Rows from block 2 of a small class-conditioned image diffusion model, named by matrix and row number. Rows with one number belong to one neuron. Each number is 500 + 40 x the weight over its row's rms, rounded and kept within 0 to 999. All counts start at 0. Numbers have three digits each.
After each neuron's rows are labels from the 100 images, of 14976 (inputs lightly noised), where the neuron reaches its highest value: "peak at" is the part of the image that holds the peak. Only what is clearly more common there than usual is listed. The data: microscope photos of single blood and bone marrow cells. In brackets: how many of the 100, against the usual share in percent.
# fc1: MLP up (model.blocks.2.mlp.fc1.weight, 1152x192), inputs 96-191
# fc2: MLP down (model.blocks.2.mlp.fc2.weight, 192x1152, transposed), outputs 96-191

fc1.563:513538483574447522474538424473487428516544484510456492470439491541482525468484489508539515562478436505506462534505440466528520489491531551482523459521511452499482536485555446490487501533442453495427539587566415481529490490534496488468596524543566524458523495493496547576472536410497457415
fc2.563:518488537443548458524463477557463554452517533472501536508470550539502559590531520517579528485454486497453527533538523463512496519560543469459583561468566521511494505564485482488562476511482559542506467514464528577498525512496407489532433494500535498501467486531523448547533436494500432516
peak at: top centre (31 vs 11.7)

fc1.255:546482436492524514510529390533558495530493513403489519566411484504516438454548478504488430508499501504552563498532565537491479544496480525519567514450488450474509585523545522485444448557486513496478544507491491484481506514521538462447484557515503480537558486497542489500503461519449499478
fc2.255:477478586558472479497568417448531445543520457535509517477584508461545442345509495501495476490538466462534440468462506515526500499470506522505500462467512526511493520569481569519490489496513447519464562517447577492450506529532494489495574447465483481527525526455526542451546505467518509493
peak at: top centre (30 vs 11.7)

fc1.700:502574526558490486558439492506460467489554484515524541490502478483488585503450444428467540457461605482532543505517500484497445446506453548504497453516451510527468514494500519480448513468527541533531531540482532502629527460526521485510605520498428538365494586501487477486541541532417459492
fc2.700:511536514528551475530464513467477509513556414474569557456579512396488579522544464496416538472542466534500491510481505512457581505479537448439556475499470530474501499530545528479497506531489533515521442537487473525397422486477496520575453572541521565468474546426507498451441465472448486461
peak at: centre (35 vs 14.1)

fc1.737:488534526565540495438513560446438546455543469463500553473504488532492550546501498563448527436516416513456506556451452492486507528491518441510467466501506458459543452484531517463540527584546483551457513598513449571577521532466505486478509492547515493471448478524507509504553530475483510487
fc2.737:470441456558471470498484545418576515519542543544428406507470501459508453564465522467543420466518538552512492485482553478499461537611468475471577528435520441533487470501486501527450507470478477517537519443517482501503488467540572530479573436484477454451457472459469499534485512481552516506
peak at: centre (75 vs 14.1)

fc1.360:486631516484524415465539518508454532482567471465558557518529540491480487463523484499503556456546523535510465455480518467509432572524520547492515460503463502443535505540495520488531412529502501462497614455526448492439524435518430509498559483503520518497449495567461511504493473618493551486
fc2.360:431495531521495532514517519482504533519411538513495471492529462513530500480490500538547526427553528514534466534463467429512579494520594442507488490481459504425467518481523510530439476502491525463487528531442479555544518434554477520472549455499463482491477596525527513528481511476536499514
peak at: middle left (44 vs 11.7)

fc1.516:561477467459491525543499544373550449553449533536539535482483555504506461484525478471480517443493584505514485506524520581506445531426540558516502534519475422476507518479535567489563493578444519509505526471449459411523439543529513540492482538491516476484449536524454459520457577522495497504
fc2.516:491584548530455556498485477526482535528596480559465448564489506477430440483520530485561492446549497499394481450491484532460547469545435482499483517571438443478514516490564528502518487548460468455470487490588431510489434559581494533505447512518499498419470464527500568530524545488517570496
peak at: bottom centre (29 vs 11.7)

fc1.261:520514372503549482430568554501475508450532454471539425533521516453482488518487525527442527508489511551474533559484501498550560476490529536554473465536445479512485492457462489479517462469557527533506518476502473538505419512465477485480477495595554491489452546495454488563514526527515544495
fc2.261:498464474476473556491500548510508489527503535479536474522515482470523489537473560474567492583498488437485527543553517475557448494594490532527487498497498481482505486468525477510472463498461500532519516570479481513501466486494572436565472511377508501468560529457459523608534466531508514495
peak at: middle left (33 vs 11.7)

fc1.251:494514508490451451472538465491544553428519420520564457543505398494541534539533556505494456501493481518527494498475498508531561421453494505485510454514473438519457445440484540483486519492513513458510555518536489525536447549504465441471505474495576499515470530460510430469536526511493474566
fc2.251:554517511506498510488503509444544514532513478476552584516509501531480495549436470585574461530531460503506498510498512532564444448519457601522458484498473431527453435519463502496523508459505534457566528517495420507358461551470498466518528530565507551482443534506463509505484476523440536519
peak at: centre (61 vs 14.1)

fc1.67:535458483502439569432556429511474542537587485512516569530530494487461498487517489530464469532481544436435480564569493545507534445520468457544514518572504398484380557431544519466519541460515518480525442522548575465439467495499475523532516484513522538520531480562540494482502457463552447450
fc2.67:533541554526583571496418451478463539466506456523514513467499484478512455535441485471546523535488464409446534554534470495495573475452446517461505468466540444598477391515378540501555501485596534594426479458527542487537483555467467500462494485471537548533537441442546511508530511490529509503
peak at: centre (44 vs 14.1)

fc1.314:540450431557490519498493487516505521474523511483436471562566522500460512469502476570501447473502468453464515457601524410456480510493460485505550463457485526493497546463516467468484398504573424481420526491507420476472474480570515498525426583552552509516550454454480564590548500516500510467
fc2.314:497557494462511579527470574544441487541483526475466512460511552485509552431513534502494464491525505439445518516496538487526408482455464487501573515424561471511506458555507529506420533515506497587540496550506481552498488478462426463560527489518474506545536444506486543510453499563487556471
peak at: top centre (30 vs 11.7)

fc1.580:460510422507447445431467477510447502430511531538501433494457430514550534452498506532495463522412570486549495524551421536511521514525431537515487551453537590470452503529482512430488512533477450477445568487477435538456493441581490492520532545501564474464455492430448517504557476460512486509
fc2.580:478500537494466498567488502456536592488491562468548480469501425414486515520489486499522447470534494484499480573503503509508479538524491526461441488570417466505583566547503504473533489582527517507527500536545476542528548556485557460552563481409419469469506487516466523524478493593473520554
peak at: top centre (32 vs 11.7)

fc1.655:514529536485576454542508463613556403517491551434477503559472452414546470459480497487431392514518468490490564476488487489504569492432490478532505579516521528487463525503551511559438497441556573493510492499489494424536495487505507541508426555451484486539475560490524458470466505538507519485
fc2.655:514417557490480507575460489428580407485493487496501501495491543488568479459470492514476497431544493465536471468451538558460493478490558531424505446499510490471442523521482481455540464480476488533531508494502553581477503560512549524517548520422520540442465493513479454439465454511525426479
peak at: top centre (56 vs 11.7)

fc1.364:485450490461393477431458554518522526550559476512477561541525422471502525535514457510516455492480490489494448442467472467457499474452462502519578424455524482474456472490530470495485470461508474502504519511548476468521463466517597443467560525534502518480553516439474573483535568542532444494
fc2.364:509526485470521488535466443491404529473479480453464474452507483491507521540514483501522528546512524597462469437503517495473449512554474531500568498482525468567435492563521505518557522550511515586533487501526520542545432538482461495521363448534552547452478498494464519499445485494478492455
peak at: top centre (48 vs 11.7)

fc1.74:503455483493479470511531506502448507435540513516512450543506533427539417500509519554437439559425467518429451476530438514607491528524575515523477498476465519462533499539545525510460414565484511502458531464552483420502489528487543498517399542503521473502521522542523495461482563532473490552
fc2.74:490534473528458495465520500468505475467488482552485471589573440525551457487527536462551490523455528482474493490481582546495463484556496542538486483484516453553461479470487493450463532519571467505490461525446524541488504448540565468492560510487486525504445527515541511535454516479480548505
peak at: middle left (42 vs 11.7)

fc1.669:431511541474513582451491528529563490532493485510504529496468403533493499562555477493461529474461495474566563492548476499527474461453522490478455490453558492459543481505506494525484477590451492519510561482478478538479504575542530512505403506531537496527450434587504526500581493530481504559
fc2.669:526455520479472562512506487557523487507524485484485437600490539524531469531465425507473516496467484513495453501489479505475472491447457438500501419519526470497513520457555456508466485491489530405463559517522487507471530492509464405505497532520525565498531507558515538479550527504549515544
peak at: top centre (33 vs 11.7)

fc1.568:542557571543522557515538535478514398484515523437481500460484511549484496451458471519430539512436459514494526527467479514442468487482602497517504461517467470467498551513565516563526483561470553512471493518506520488484474561476483456525466485517499539575509574605576517500464566523429478550
fc2.568:521441510470520438603566525543501491495520464510470442527479542518484509480526424537564511487535550429423471524529493462435485488464483520418408589594547513508534483468508490505509506521530483503511468484457489582388478484483559486455551551492506483440455512596515521491492531465442504495
peak at: centre (52 vs 14.1)

fc1.524:533494413490497450518491456558498499478535555502482504575435528504504469343423509547481444484488523480435490477428457472475491473493517455526496527633480551477539511485485482445481557514461485411514476483487452491481496549509545538584492476517501547500422487454457457492459501467511507413
fc2.524:505473542490514484465524478415476516513429545575467481540514555537500496484461485497541498427523440552431554562479495530503495518470545568455464506397400448427522513476498522444456489594494490533456462475496484521525524501583544563518509475462516454514445457419461538534462529503549433423
peak at: centre (39 vs 14.1)

fc1.347:472446523462443472530595452549448488589512541542523460529587481530406496445506530565526486562467443518476437440450488509494593508499500441444525509490559430498557472509485466518424495547487482493475500474561457529541467494465503530499525502542524547531533523474460507502504608455492515574
fc2.347:476524502505490471535473489405473532535494503474468520439404499535419593558501533495483482551487471544418487509478518514526498432500477552527492462613480489421467508505484559559478519523493533501509452507400495423547492568549511576492558559498496531437484489461467506500520472512442494601
peak at: top centre (35 vs 11.7)

fc1.489:458501560507515489499503492492503476571505523558442459512527518510495450484516482480585581450518472562579477486580522420520516530541483495504537500530499497488517471454513453500503526491509418458447552491528513475564483416541493511529539515538526551447445489479494501512536479421489403500
fc2.489:488504601526465505531513498583488476452409519478498548515480525492480514484545466569427460495534518498471418449514443463489450485503518527505495531471510555465451558528511509524494514569550534414540516552530447517527537476470544534518502535533487446472494472562534535519563446515478540529
peak at: top centre (46 vs 11.7)

fc1.618:453465562500516491443520465473412544431547599506456510419453387486507545445427453521471431496498374450551469429493424465527562478434488499492466544467520510528530572465488496511492510534399541515456490457461492481494516538513469486562511444487517512500479527498498508508541456500431515454
fc2.618:531414530493479516488453540454467483467428455533480465445498497511518544510460531503578438482489512546483539561383473506487474518500521559452499517532598503536489546461554524488512517468380541508536483472541436433450470531549538515496499557499516498546520504488483460485523461475450550586
peak at: centre (39 vs 14.1)

fc1.22:468524478435494452442566464470514494474534539498363492467499443496548458542554505567527550504449499484504476493522476512534509494494478537501533544498553523493534498494515480565497447578498414446491536476499426528507520493551499514504525460434533505474421499419480535510488481453547508486
fc2.22:500473518445505443578509371481501523441525517486481518560474460521530522539530447570500461471502493494456532492563528519475488562576483544451486503508547526462529554504469493542580419562523543488486491539517506507486543494490484457478495494522534474474448435512467539557491529605482516496
peak at: top centre (30 vs 11.7)

fc1.185:475492465434551486565503555495457412533529533459461429465524593505451532520517533476457463485550558513453519519484519554543526459499488541520497509500466510535493462534528478450523565457561553489472489473486504468462432493569505505510537535515456537602492531479532512520462429473427473488
fc2.185:494514430468574545511559501455490460488549419463490546454539458496501535550473501504531497536411537500488465532467517520469522520501493394572479486481397515478479470488545500505492469514652460467503513531575484482478592512488521485518491482445505505529434540494509575501527484512435470525
peak at: centre (43 vs 14.1)

fc1.346:496489487484427572506539505468474509540492522554500402487429516510469538452520432513500502439503554428533450451460444504520509525482469533476409560541459421500461461426478497518478489519504579460445396542474559511506468497469597488422544520566506476490542484459515460506480482440566518510
fc2.346:552583530527528513419515523530409470443465546497481450477487437427389516517431533588507467484491543465531523494491516517451539452472485489532501482524451408508519460460565457545450458540514577416478441487559512444557499492517529554518498455533497507489478557467446561488509550506514532528
peak at: centre (38 vs 14.1)

fc1.748:557487530530501480512499559459488421508542539494527452390518541496489521439526482485434439459507567498509528475551509494472554504442546512623509540498529499506524522489508590461479507518487541520476537566573559502506461579496522533507521590514482523466498507572514540435506479570389559534
fc2.748:440527491578531496411510534433447464485540517502573474469451510438470500490563477492480538440486531477501500489491435422490472480503471495485499525557442518514494499421555479447524519462530450542455490487502518447468495485590497411544473456457457503537432499515509584461502494478497576576
peak at: top centre (28 vs 11.7)

fc1.127:559524468503511528550522484500469381515562468465508481471496449587453544431441490566503524474477480523540472484558470445494472491519495517522561447474546483462457546524540500492460486560478465506489544583494431497484471465530462471548563586566589556476535502511471519572458472466494494450
fc2.127:437536540478512561468441650501482582501533509503514552471549506501496568500508539478513476544525517505517530542548482515464419511502526449477574480440516515519468494505495459500494591616488526560501458494554533521552508508442466462536465499496508506488500483445516468511462491523464528513
peak at: top centre (30 vs 11.7)

fc1.742:467524432475566521510461461485549465484503540488482545475586449501430460430519505539466500483440543485521545476478470500431522488464484466533514540478521448608514442500428556514479488514516503500486564510464452525488480530502465562563505562455515536515507508492474489511514476488548485528
fc2.742:536488448520522515413476454511536485556445471485518563494419481522501456435489518573463541528536603511500554503464498453477464487530528521483482487542459462479528465540470515510495485553511513484429532485567494398522489556522486496489518590459528528497515589525484532524463509504467581508
peak at: top centre (31 vs 11.7)