A small class-conditioned image diffusion model, trained from scratch: num experts 8, trained on microscope photos of single blood and bone marrow cells.
Rows from block 2 of a small class-conditioned image diffusion model, named by matrix and row number. Rows with one number belong to one neuron. Each number is 128 + 24 x the weight over its row's rms, rounded and kept within 0 to 255. All counts start at 0. Numbers have three digits each. After the name is the row's rms in percent of the matrix's.
After each neuron's rows are labels from the 100 images, of 14976 (inputs lightly noised), where the neuron reaches its highest value: "peak at" is the part of the image that holds the peak. Only what is clearly more common there than usual is listed. The data: microscope photos of single blood and bone marrow cells.
# fc1: MLP up (model.blocks.2.mlp.fc1.weight, 1152x192), inputs 96-191
# fc2: MLP down (model.blocks.2.mlp.fc2.weight, 192x1152, transposed), outputs 96-191

fc1.50 105:183145107113110131102125116156131113139102119133157193152087119130147154022114123147131091179116144127085153135154102112133140197120158148134122129114117106135126125159157136170127115119082122126150148114099110100103140145129146133136114155109131119136121123133127156111116121178138134170
fc2.50 107:126128141157128117125127125126113096172119139148157073150130069089120104122136144129144164126133142160122157161165091115097146127167126118094118155122108087095159132118120142098166120148131111112105130114133139173150104182105141168098160091114148094114104169130125117165117152136173137128
peak at: bottom centre

fc1.708 086:137123089144165142124131135134148150140099079131111111137110132107097118137140121143125115120148121122104139119157179091108118105111146091071148129110113124148135131109113165142149098100166096114133153157109166079146116164114126132108145158096149101102164110101144147126114120132104129146
fc2.708 083:123130113165099121110107094131098149140147114096139126144143153094132129125113092126098190147097139127185128097126130143141158129158123141117099114089118137111104127126149131129120118160114184089133146141131145114128189129113150140163133121138137156122123152118098111138093128090102151091
peak at: middle right

fc1.166 089:134114132119092123086123117147134113123138192111125130126130165118118112090138148130097113107134129186122117135095099159131144152144140096150143079089125128182153180130122136178101138167147131101109134120119127156128148143136106097109092116122123103145094111196137145112127125145127150080
fc2.166 092:079091076105142116116116120172157111139104092131140121197137094132109093141157142080168125154120179152134138124113128141113146111122135152131108117155148136138119160149139111087146143132110096154143114155142052121125105088157142162142115137157101122134160139121099122122137122111153111148
peak at: middle left

fc1.136 098:112079142081110126135159141158126119110166142114124107162145144132125114056066133172078114130126124125075138083106088142118128131188161118128120105136123107145132110112133119167086138160085122082140142086119143114117114154124142120141125157131123172113145165154134131134119094133182143130
fc2.136 100:115141139118115138114138126156114104132127139126091114158123130133133139122092168127113155152120124132101121108141122168094148118084212122166162114094137122129119139094170173149115115140136110099169105116115156172193121103114132167108133123141126103127134143085129143133116120166159126078
peak at: middle left

fc1.460 099:156098132096119155098128109101140153110145066113104125201190142112125080126115125144111115126126087148104131138123165134135124127116121125127190120155112125123112102116159158146117088103120149113121158138096106067115133116156156136144139159139132198148139106142149118105102103128124093150
fc2.460 106:142159156156135175147070120108126146086156115134146140168133149138142142139148125163091160150147132135088137110160106084106136167118150082130137118093121084162127125111147154110140164132123148119110152120107156115103131144116129098114077133158119122129128126121119161102108109122139141112
peak at: bottom centre

fc1.265 089:144139167167162151122165134115115116093140106137153125134095119124098130100127121102124098106134121105112104126172152119120089148127167123144112120103136140174157129126145102109094131109124125144131099121143115126130163147111144138133134113117184105115165132152144145155128166125122102150
fc2.265 085:137113110142129122118134101138116115144127126128175127113127116129150150147096131112136123164134113116129151151108123162104127153097127113104109098125095164133137111067121193087158116116146120104147172113104113143116132143101148158106134137171122197117097165130141130146124115125120143134
peak at: bottom centre

fc1.416 089:107126092097154150149141122106111152177150141123147120128142163114132154117106133156127162121137111138145114120096156111121122129109167115137174135106113110121151115138142130169096155145133147126126161095105150045119093144170113173160139100122123181171126105124091127150121091102126179146
fc2.416 097:152139151122128091125101140167162131164117113146076138163093135127114141110122169142086131149101126149124153130155123130169139162129102143169154134150094125096136160146123157140115151112139104148152099117123085171174120124091124114092111160132162106138108145131123138177156134153156087132
peak at: bottom centre

fc1.754 090:152128122122099120139108122111093111141118142103156160074143113110127124118185113083140173090129157157106202096109124174133110115094125118142093133104141109132136140136126141068105152188145137135158186137115115088115110132144127107139097186110107145113096150133125095077126145158127144120
fc2.754 094:109088108150135150088109115138151131183131127139137123116091094074138108154149131163132174090138110123117124113139134128138135111152166132124098101149136153129139126160146138087106117161095128159088157123090155161162116106173078094111111134152120151155088091121175159093124155076136125085
peak at: top centre

fc1.56 095:138139153132108121133155125126111122141115156146184094151113141130130180076149119131159129144123147130135146137137090178139177136080114135139100084128132086080194149126175116103139155113097141129113157128126118124165177125112086118112143149168109098113076171179118109093103102153091134154
fc2.56 094:132130147144104079132107137107138142130109094101145122119083110110055115160164153151143131097127100151154122120098073080130155120129158080105154114177113138168111132124118094153134101121082108116150107097109106097086114173168144122100094121116153104128121124120175158109123125117117107130
peak at: centre

fc1.710 098:186116071138119126105121123133139131142094108156162118164142129144111130120122096153168171112110112141166159125142113106140115098143127137165096125145135152169151111130131123095115101129161101165109177116127134131098116097152084093119144087128145107141101127109086168151180128121113125141
fc2.710 095:097125115138127151133166134065124159114092124130133097122153122099136065140057112092143088105158119099160112114149117114163105144137113156121140141129118116114060124134148079126148152132122077132102118132109140128120123109125160135167182112119108187149130123095114121162146139127116130136
peak at: middle right

fc1.328 083:122122136123109122126162118129135189099145188134154119165091179163114114146105133145101106109103130079154118152102151128168149169128088083132126103142131163121165159104130111135120119123117125163157079127168145114121147104080130122106174148154131106095117094095126139124125156143089133153
fc2.328 095:180125103185156106133101131161098142136096098108121100176129117148102135125119102115125076086174115123133158125120136151096107127110102160152105143159126106129088140059089128149111079128081160163155105110134119110157143121145137163143123098128095139095105172132101130124106129160096114163
peak at: middle left

fc1.231 106:145138085131143156119125112115156157073142118099122111183117095109073148097121130161144104142134120112086058126169133120133172154151146112139145103121107121135126148156158110128139093137113149129069141102054117117112104142142150127145097165136123130161163075146141147124140103113132113139
fc2.231 110:154125120155121133170116099119142110088167099105136128142099102110138125141137107127121110144113139144113131153139111146095118162148090158152119133148125103148106133115110118142132145128187114119114136143070119158087157123106170099121104109152122118158111108163116182114120105162123149143
peak at: bottom centre

fc1.429 076:117105126127141136123128096135161154132154158118139084096100139115112120136137135111150144117113133179138142127134172145146146084138152092113124129164153165112133109134124114117151141148113134143145115099166119129149079170150103113111109132114141162102131147086110107102111107069120102150
fc2.429 086:134104098166108140150108123114110130125162108089132144112167145148119130148140097146113113155173154142110104134113154120148120120157076159120107086112143112148157155152154123162113118134125165150152166118107123104144183106152147123138122188091086104145115111157113151149151124149087126162
peak at: middle right

fc1.349 142:171103114143139153107127170114140066113142092108137079146119097147106118114135149187147138140118118130128128120180116104106093119125131114131129106102124125120129110136163105128118116169110102117093167127127093088106132145140132123133132162161198169143109116143129147161144129078106107149
fc2.349 120:071137143099083155107108150145118120134130129138130064127187159125124103105074113138146125159144142140139095141110117098144113169086133119134131127117129138144133132134120142093093132129135111133142148148112137082130123110137090104132101154075121153160150121063100076111126121144140118132
peak at: middle left

fc1.631 151:112154101095092114115144081160195109085157126117104139137125093143115130125088132165136122100117124180109132104135154113122141143143111112136152149119136145145121122122134098148080075131133109099104161132101063095086124104151193117123135154137180163115145121138088110151099132134130117160
fc2.631 123:157121168106140110145077124129100170136139117123135152149163139120136156132148107121128099128108132130076145128138141124120100141216130089100153130134145134134138116150118087141085139134130168167111144152148131109073135124117095107125133155138132156114132129140133118162184086133126132129
peak at: top centre

fc1.622 091:155123146147128163136126143111200105139090115133087136118149175137092122149178152104142111152145192098199138126098150128113091084127134141098129119103163089146098147098150155100131110137123114105128139154133119098166096118140123172138137140119144083131129146118129188158115155097128099136
fc2.622 105:111190128142116113095130152102113094113137113126143118134134117121116131143130110128131175141123123127154127121094089124145128125132104139113141113112138127110104107101118089132099092175113126116133119141118136149084135138096097119090135169110117113121089189137150074133126126125106159139
peak at: middle right

fc1.85 084:143115107063091127131089135108177126183131161111107130145122114087147109140107156139085100113142101147122128109108153119134163153123156105112174116146111139080113129116153114137138094133186141078142120167109125137145115119127160176123117137130122116133146137151161122150108098168111159135
fc2.85 088:106119136121139150132157127182128081106136159155118152156145138125158090138162104081131147136134144122164128139092135137106097137138103131150135096108135129121139124146141126155119086135121132115151137157159148125141121128151124180148130120141159159132115158193077148129146137120100100097
peak at: bottom centre

fc1.510 089:090146144084125151142109114110165127111116172106129165124144096093062113103116126103106135141096105181080118094108153152144135131149115126144127149099108098158138191087131130114119093143131110119143132129127128147081134135169094146097147103150157180124172121146151104105146151150108110122
fc2.510 103:153116187121148125178142111123148140128113136150135163139118147092146131108114104146114129132098089164105065121151076181133087174114109112149116103161159163113115114163124124128117151131142157154105144108105081121156113073158142118077127182137124133144145131124193117103158093114094112162
peak at: middle right

fc1.378 090:139131140130094137079088110124102162083158160107125121123115086143146087149164161149086115104164138136106098109175124099104143147127145121142119120142124132088165152162080152148126106141156135146112107112143129124127157120093155098112114138143151118130159078123138086177133117123110137154
fc2.378 103:106120155138131141113148130151111115141112139124107117160105093154139111159102115120165102120120117124159144122124146143135169115109081096123081147156138119142139117105100160140093116147105130124139125114114121135170181134129125124085138140146123174156160126158109137118131123108141150100
peak at: middle left

fc1.723 083:140094174110132145086157148126101115095132149103158133139140131098127162110125123153149097130128140123133158118144121109110099147126131165109084112163103113118137189201101127143120102102139125086096089120127081114101174099138133126115126094133140112154140121176131092164140134137156135139
fc2.723 095:110106161099152140143098135122104113151136090153112099148156113127164138144140118147158110116103115114149153147150091119155140126149153115173124139087142092134132102136121092111091122090115115141125104102120122107135105158100148100129168142165131121139119123107148064107108135115162132117
peak at: centre

fc1.312 122:158166102123134111116146076168130136127154098111123164198114132101140097111142122138095085114135101093094128189131176134175143123105125123125130116120144116151108166156148151135141121135141126118122122118147107110145092108149136109145087139143135123120095108129112117108119104144092099111
fc2.312 108:129083141149104160120125119079111111119131116125128113167118141138135086089131109145127107083140149119088134105121113119095146142110137109134115116108124149110085133155146193125111146139163125147113117163112125110092155115126113136097187132115132126128152107106143158069135128130140138180
peak at: middle right

fc1.188 094:103113062157110145165119121118144147119119112145110120115148110092094124143127083136138116112117138149114080089124187145151128122109145155178125116166122123186121122120119157123090116118149140127133124092086126157158138139118135148144111144143125078119115120125090143161128098137121119115
fc2.188 100:164120134117192181123131100123128110156156085158129173148149137120121132141112108139052158133151053100113175147131103168102133132132120163152152119116131132102119115121152122110091122125121136154121153131126178138133153135117120115123116144113158167147132111110114117130132121090148155117
peak at: bottom centre

fc1.78 103:133135070170107151115095091124175174162126084136143114106119061126119125131111140158121112158130105080111111093121137176141132124090132136106186093130152120143109132147120173125103120114126137120143155112137103134117136141135144085145159125137159083113163109122127121179093082153137093153
fc2.78 104:126133128148128153101127124148124151139131177142136177138116115138149096132129103146120157172071072161133136113150126154120124121142106101142147107109111089150134153157162108111133158123128138133126146153132113145149122144099111140121098134106186148125197147125143127144124061171158071129
peak at: bottom centre

fc1.469 115:118149108161139167098099115136143157108174123103138127183139129123074099108142115126148088101167127109140141065139167134111140137111117113147145145113124144124128152130111121109136141138160112113118116132183118140100109139105078139180108147147137119116088119163153183134109121098158101088
fc2.469 104:105126099147120155096149124122112110138110174167124136177198141149151058115098137114179098158121103127180195166106135129123101127126148144137156159082122127117148116103129123132099175139128129146126121154092143113142133098159128129111176130145105123123106085131151107136121142091144103124
peak at: middle right

fc1.324 100:153145101139145158132159159170139144122126125092086107154138101160153142055107114131171158078138114153096148148140144110108085125124156116128126147113131093112125150135148126125166114140140138135146121116171155106117121154119082118152186164132154127197164144135122150155146129148111102134
fc2.324 102:149097118112111144101150124102142160088136105155132106155138097134123119080127136169108090117076118128107124115104134138116169134139119129127116130061097166129104120109125178165116149104149113147139108100096115121142127131133149148123103140146132106123093155157155116074124128108122153161
peak at: bottom centre

fc1.373 104:149080138079064124191109119089134082146135115123149132117105137110107132091164137147134146128114174133082091136093135140113133092169154147124124172133090145125102096137091177095101168132133150119129130124139112169100152148137166109168105093137131117144134158130142131139138153111162151130
fc2.373 089:113171169095150135132142107097154144160138126133109125167153125127121107122122104119121116095115102117141138129138112156176116124101059096126092134113089141126180136140176132127121150133115095078145150112118085179115120125094120126144131123143105091117118143076159137130110128129104114148
peak at: middle right

fc1.155 100:134151114144121126115169171124093084136149131105127134143149132122114154174148107137139113101152075136171169120143109094153133145098117123118147115078122116116119155123147124101122145124089123129100155137102111159164129129142088128127140183150147141110136081134120163111126151087121117132
fc2.155 100:156103128141129132154106127105176131123127092081133118147061164152126114132135151099095063097110163134102140170139131085107107141122136128126102085109117134114109135144137161134163142149124112107143119131154132120116119137114158111101119101141120062129096158149127141127127137114145134132
peak at: top centre; centre

fc1.684 086:101152130110146129124121086105102169138116108144087117142179104147116096137096114113118130126145169143093075102118134136156155161109150122144116117103110138112115136133121104122119127180118109135140117125080149140108143131140158105120123137166147138143153092119115117152093133124158138074
fc2.684 088:158133138115116163130138120138095150129130154110140131082095117155118147140156147145129144125127130152167150122113106172103152140128126056148143118204111124128107124103152117107115125130159092124125167083126132145155133131128103149167075134159076121108156111102160160135159132119111106102
peak at: bottom centre

fc1.688 113:127096140166160154107114125097122132126112139138129107132050125117104065091129093130171142148118149103146097111114126125116133157131124117140165124163119110102141150154132104139146131123131155099117127106130131160136128123136140111139123170129125086169141134136167145105113151123078102127
fc2.688 108:155138103137079142063094130136133098093144168167127111136183136140104084104117119135073129135135114164132126150153140104112160123146127129116174130110135108154124159123134110127099111127132128104135093141122089118110171140124132152109170106107111134149097135130146125153105097175141138125
peak at: middle right

fc1.122 086:126152127119109130112159133136132124119119146144137110131145108167120120157110096128129097112118095090122138104112152138142124107098111086181124139101169147147140153106170147082137148152120125134137137108153154158076189132134088109140097141117109083136123128125117148130119145134152164070
fc2.122 093:139097122122113154152100100156097163144091104127135098132148120123113146143096104083143133115140120125119117176087135127081179140097125153101121115163079125144105148119103127126153150110107122146126087087134099112150096129121102140099118145078101138100137128150146075143153118101150121150
peak at: middle right

fc1.63 104:132103110121133111126139122123192112116098157138103113110131090132130074100155110141172116112128114139143188107102192150137150118106155153138166130159107095120116102116127118116146095149143149108127147121147141129114105153141164135154161135132163099107162149126117149143112144141081137123
fc2.63 102:146140144145112125128120154107104099103165143151128107117089116148112120120165095107084112129106096089152133150160091110150141131121106115122125103121155170160145169095145111114103086146097151135132129141121117076117147176131149104111144132128174127157140138139139094108120102149105114094
peak at: top centre

fc1.421 094:119134109095102112144120122118083096128102106084130166147124150081089129146132129101104155116160123140092095138145138141083089134140158128160135157131112139129101123122109112129101150150179094125137081144159179143136090120128118142126160135163144130131137119113150112115133167114107078100
fc2.421 103:106134157120159104128164105147099157120122118106161142138141127160104121112145088122115147130112152157129111140145137166127177131090154107108094133164136108155158129105127123144136138137095138125132159132135107145170145123110114158126107096151123107133112124128105103117110162119149120097
peak at: bottom centre

fc1.216 114:196125081118164111154137143158226072110114131094109107121129103164090076131165132175118133115119105105108141127110143147099111123097158131111127136141128103133123108122140134135136086131096095110114165103129104105094064157140141154126091144110171108139137140114099138120118140110104099162
fc2.216 105:110161146116076076121136140123062139152136122134121109146149131103075087102088141128115078151125101115098105127132121139116097121107145153140139130108156120124139157137110094146065089135082139151153143118125153130084150148132115097145137181103130125186153090151168147075137151146134127142
peak at: bottom centre

fc1.596 100:180109147119127147101146129141128143111174120133131133170134120072104149143110157147095113134151153161117189119126090134143110138096139149130152132116143145122114107132148117138084111144141156131125153132193086130118111183113137107103119158114153130122161118125120135132126133173135142132
fc2.596 105:100124117115105157106096078108103091119100110153141126151136121130135101141162127123178139124086123137140118138148181155097143119141164144171146102120081110134131098114110120122094141150103111081169142159058154117152119142152148136156131098100115171119103115104112106137126112116139125100
peak at: top centre

fc1.273 084:130112130079131118149130134154127135158138096125137106147102122128073131162114107165131098126135082127115159117147091118119108140100143158166174146130127177158175136117145078117074078111093144086158112118155107105098092139149121152111144135134096155147140132114123145180157175144136135142
fc2.273 089:152120128102170131148125109124096053113106148138113172129124190114126123131146150119136105103058104151134143096157162100107109159175162106087168148110111152097140135090097129105084084122085108099128159116145159145179159167108109134160100144132125163120161132104125119117103152147142097143
peak at: top centre

fc1.222 099:105172139153119116134134143091143150111141179144122143166129117087106150108107101142110085122137144098103140075129163146127131120076115125139102136111128160129118139104156122095098113128093168142111175131232156104079131130144121146154145170154115154145119122139131129151115139108112091122
fc2.222 094:137129086158187131091114186128122125119132122129172139131093149138137147071136116153138126116146110115130124137133141104126126127079113137090159157172129131101124109092118130129102148112183114148116144121023143107126132146129108121106124137127144103148086101140152116133173086105127133145
peak at: middle right

fc1.308 088:123118116119120147153119147137109117150113176120115142181123129123108123089146127121131097162133069178140121135103130136087131121120142135142107153125092149143086108143155155136130139147184103115109133122123112137110153132126137139150098135103125129134078162093128141171112128131133156112
fc2.308 091:061125178099137106146109114130144161161114128126105139174135116148058094089116146114080129104143099142129102163127126156146104129131151142132076152138104150186118124120125155147133155160103159140126137146101110137157142149107123156118166141141100111112119132136109126128165123089143096121
peak at: middle right

fc1.244 087:129122143123099144133147144133128138146123109086106124157173163131086133176102124160127132140144106137123123101103101127125112145163150145121119082129128147162112083115119143154130147101124129103124095118135167124111064155167117110124101181136117143120099173160149158143116094138130116089
fc2.244 093:133118132090140145108158155140129128122102108080096130130106110133123158132157133124132164152118165137116142112125187120115183126145149117155151102154122115167118092118182159160160128134155135109173110123136201142157152164124103138166149128095122135156139143151112159123132130130149146104
peak at: centre

fc1.34 090:136122109148126106103134148100115142160166159112088082142115095148147138144180095159144137148145100126176198162156124120165142148139171088139126125153149066158134091158092121108096137119083114170134077102118120120116133153141164122113113129111156116107100125156126145094144078136150140129
fc2.34 104:119146100102126102161109110125125126138156162143122169143109135157156100168115127145127107127134119120127144115157139122092154091123106096129108131141174081150105129121154125091147142106084115138150136151146130158120109137100120093162116123141140164143175125146083164107124151122192154133
peak at: centre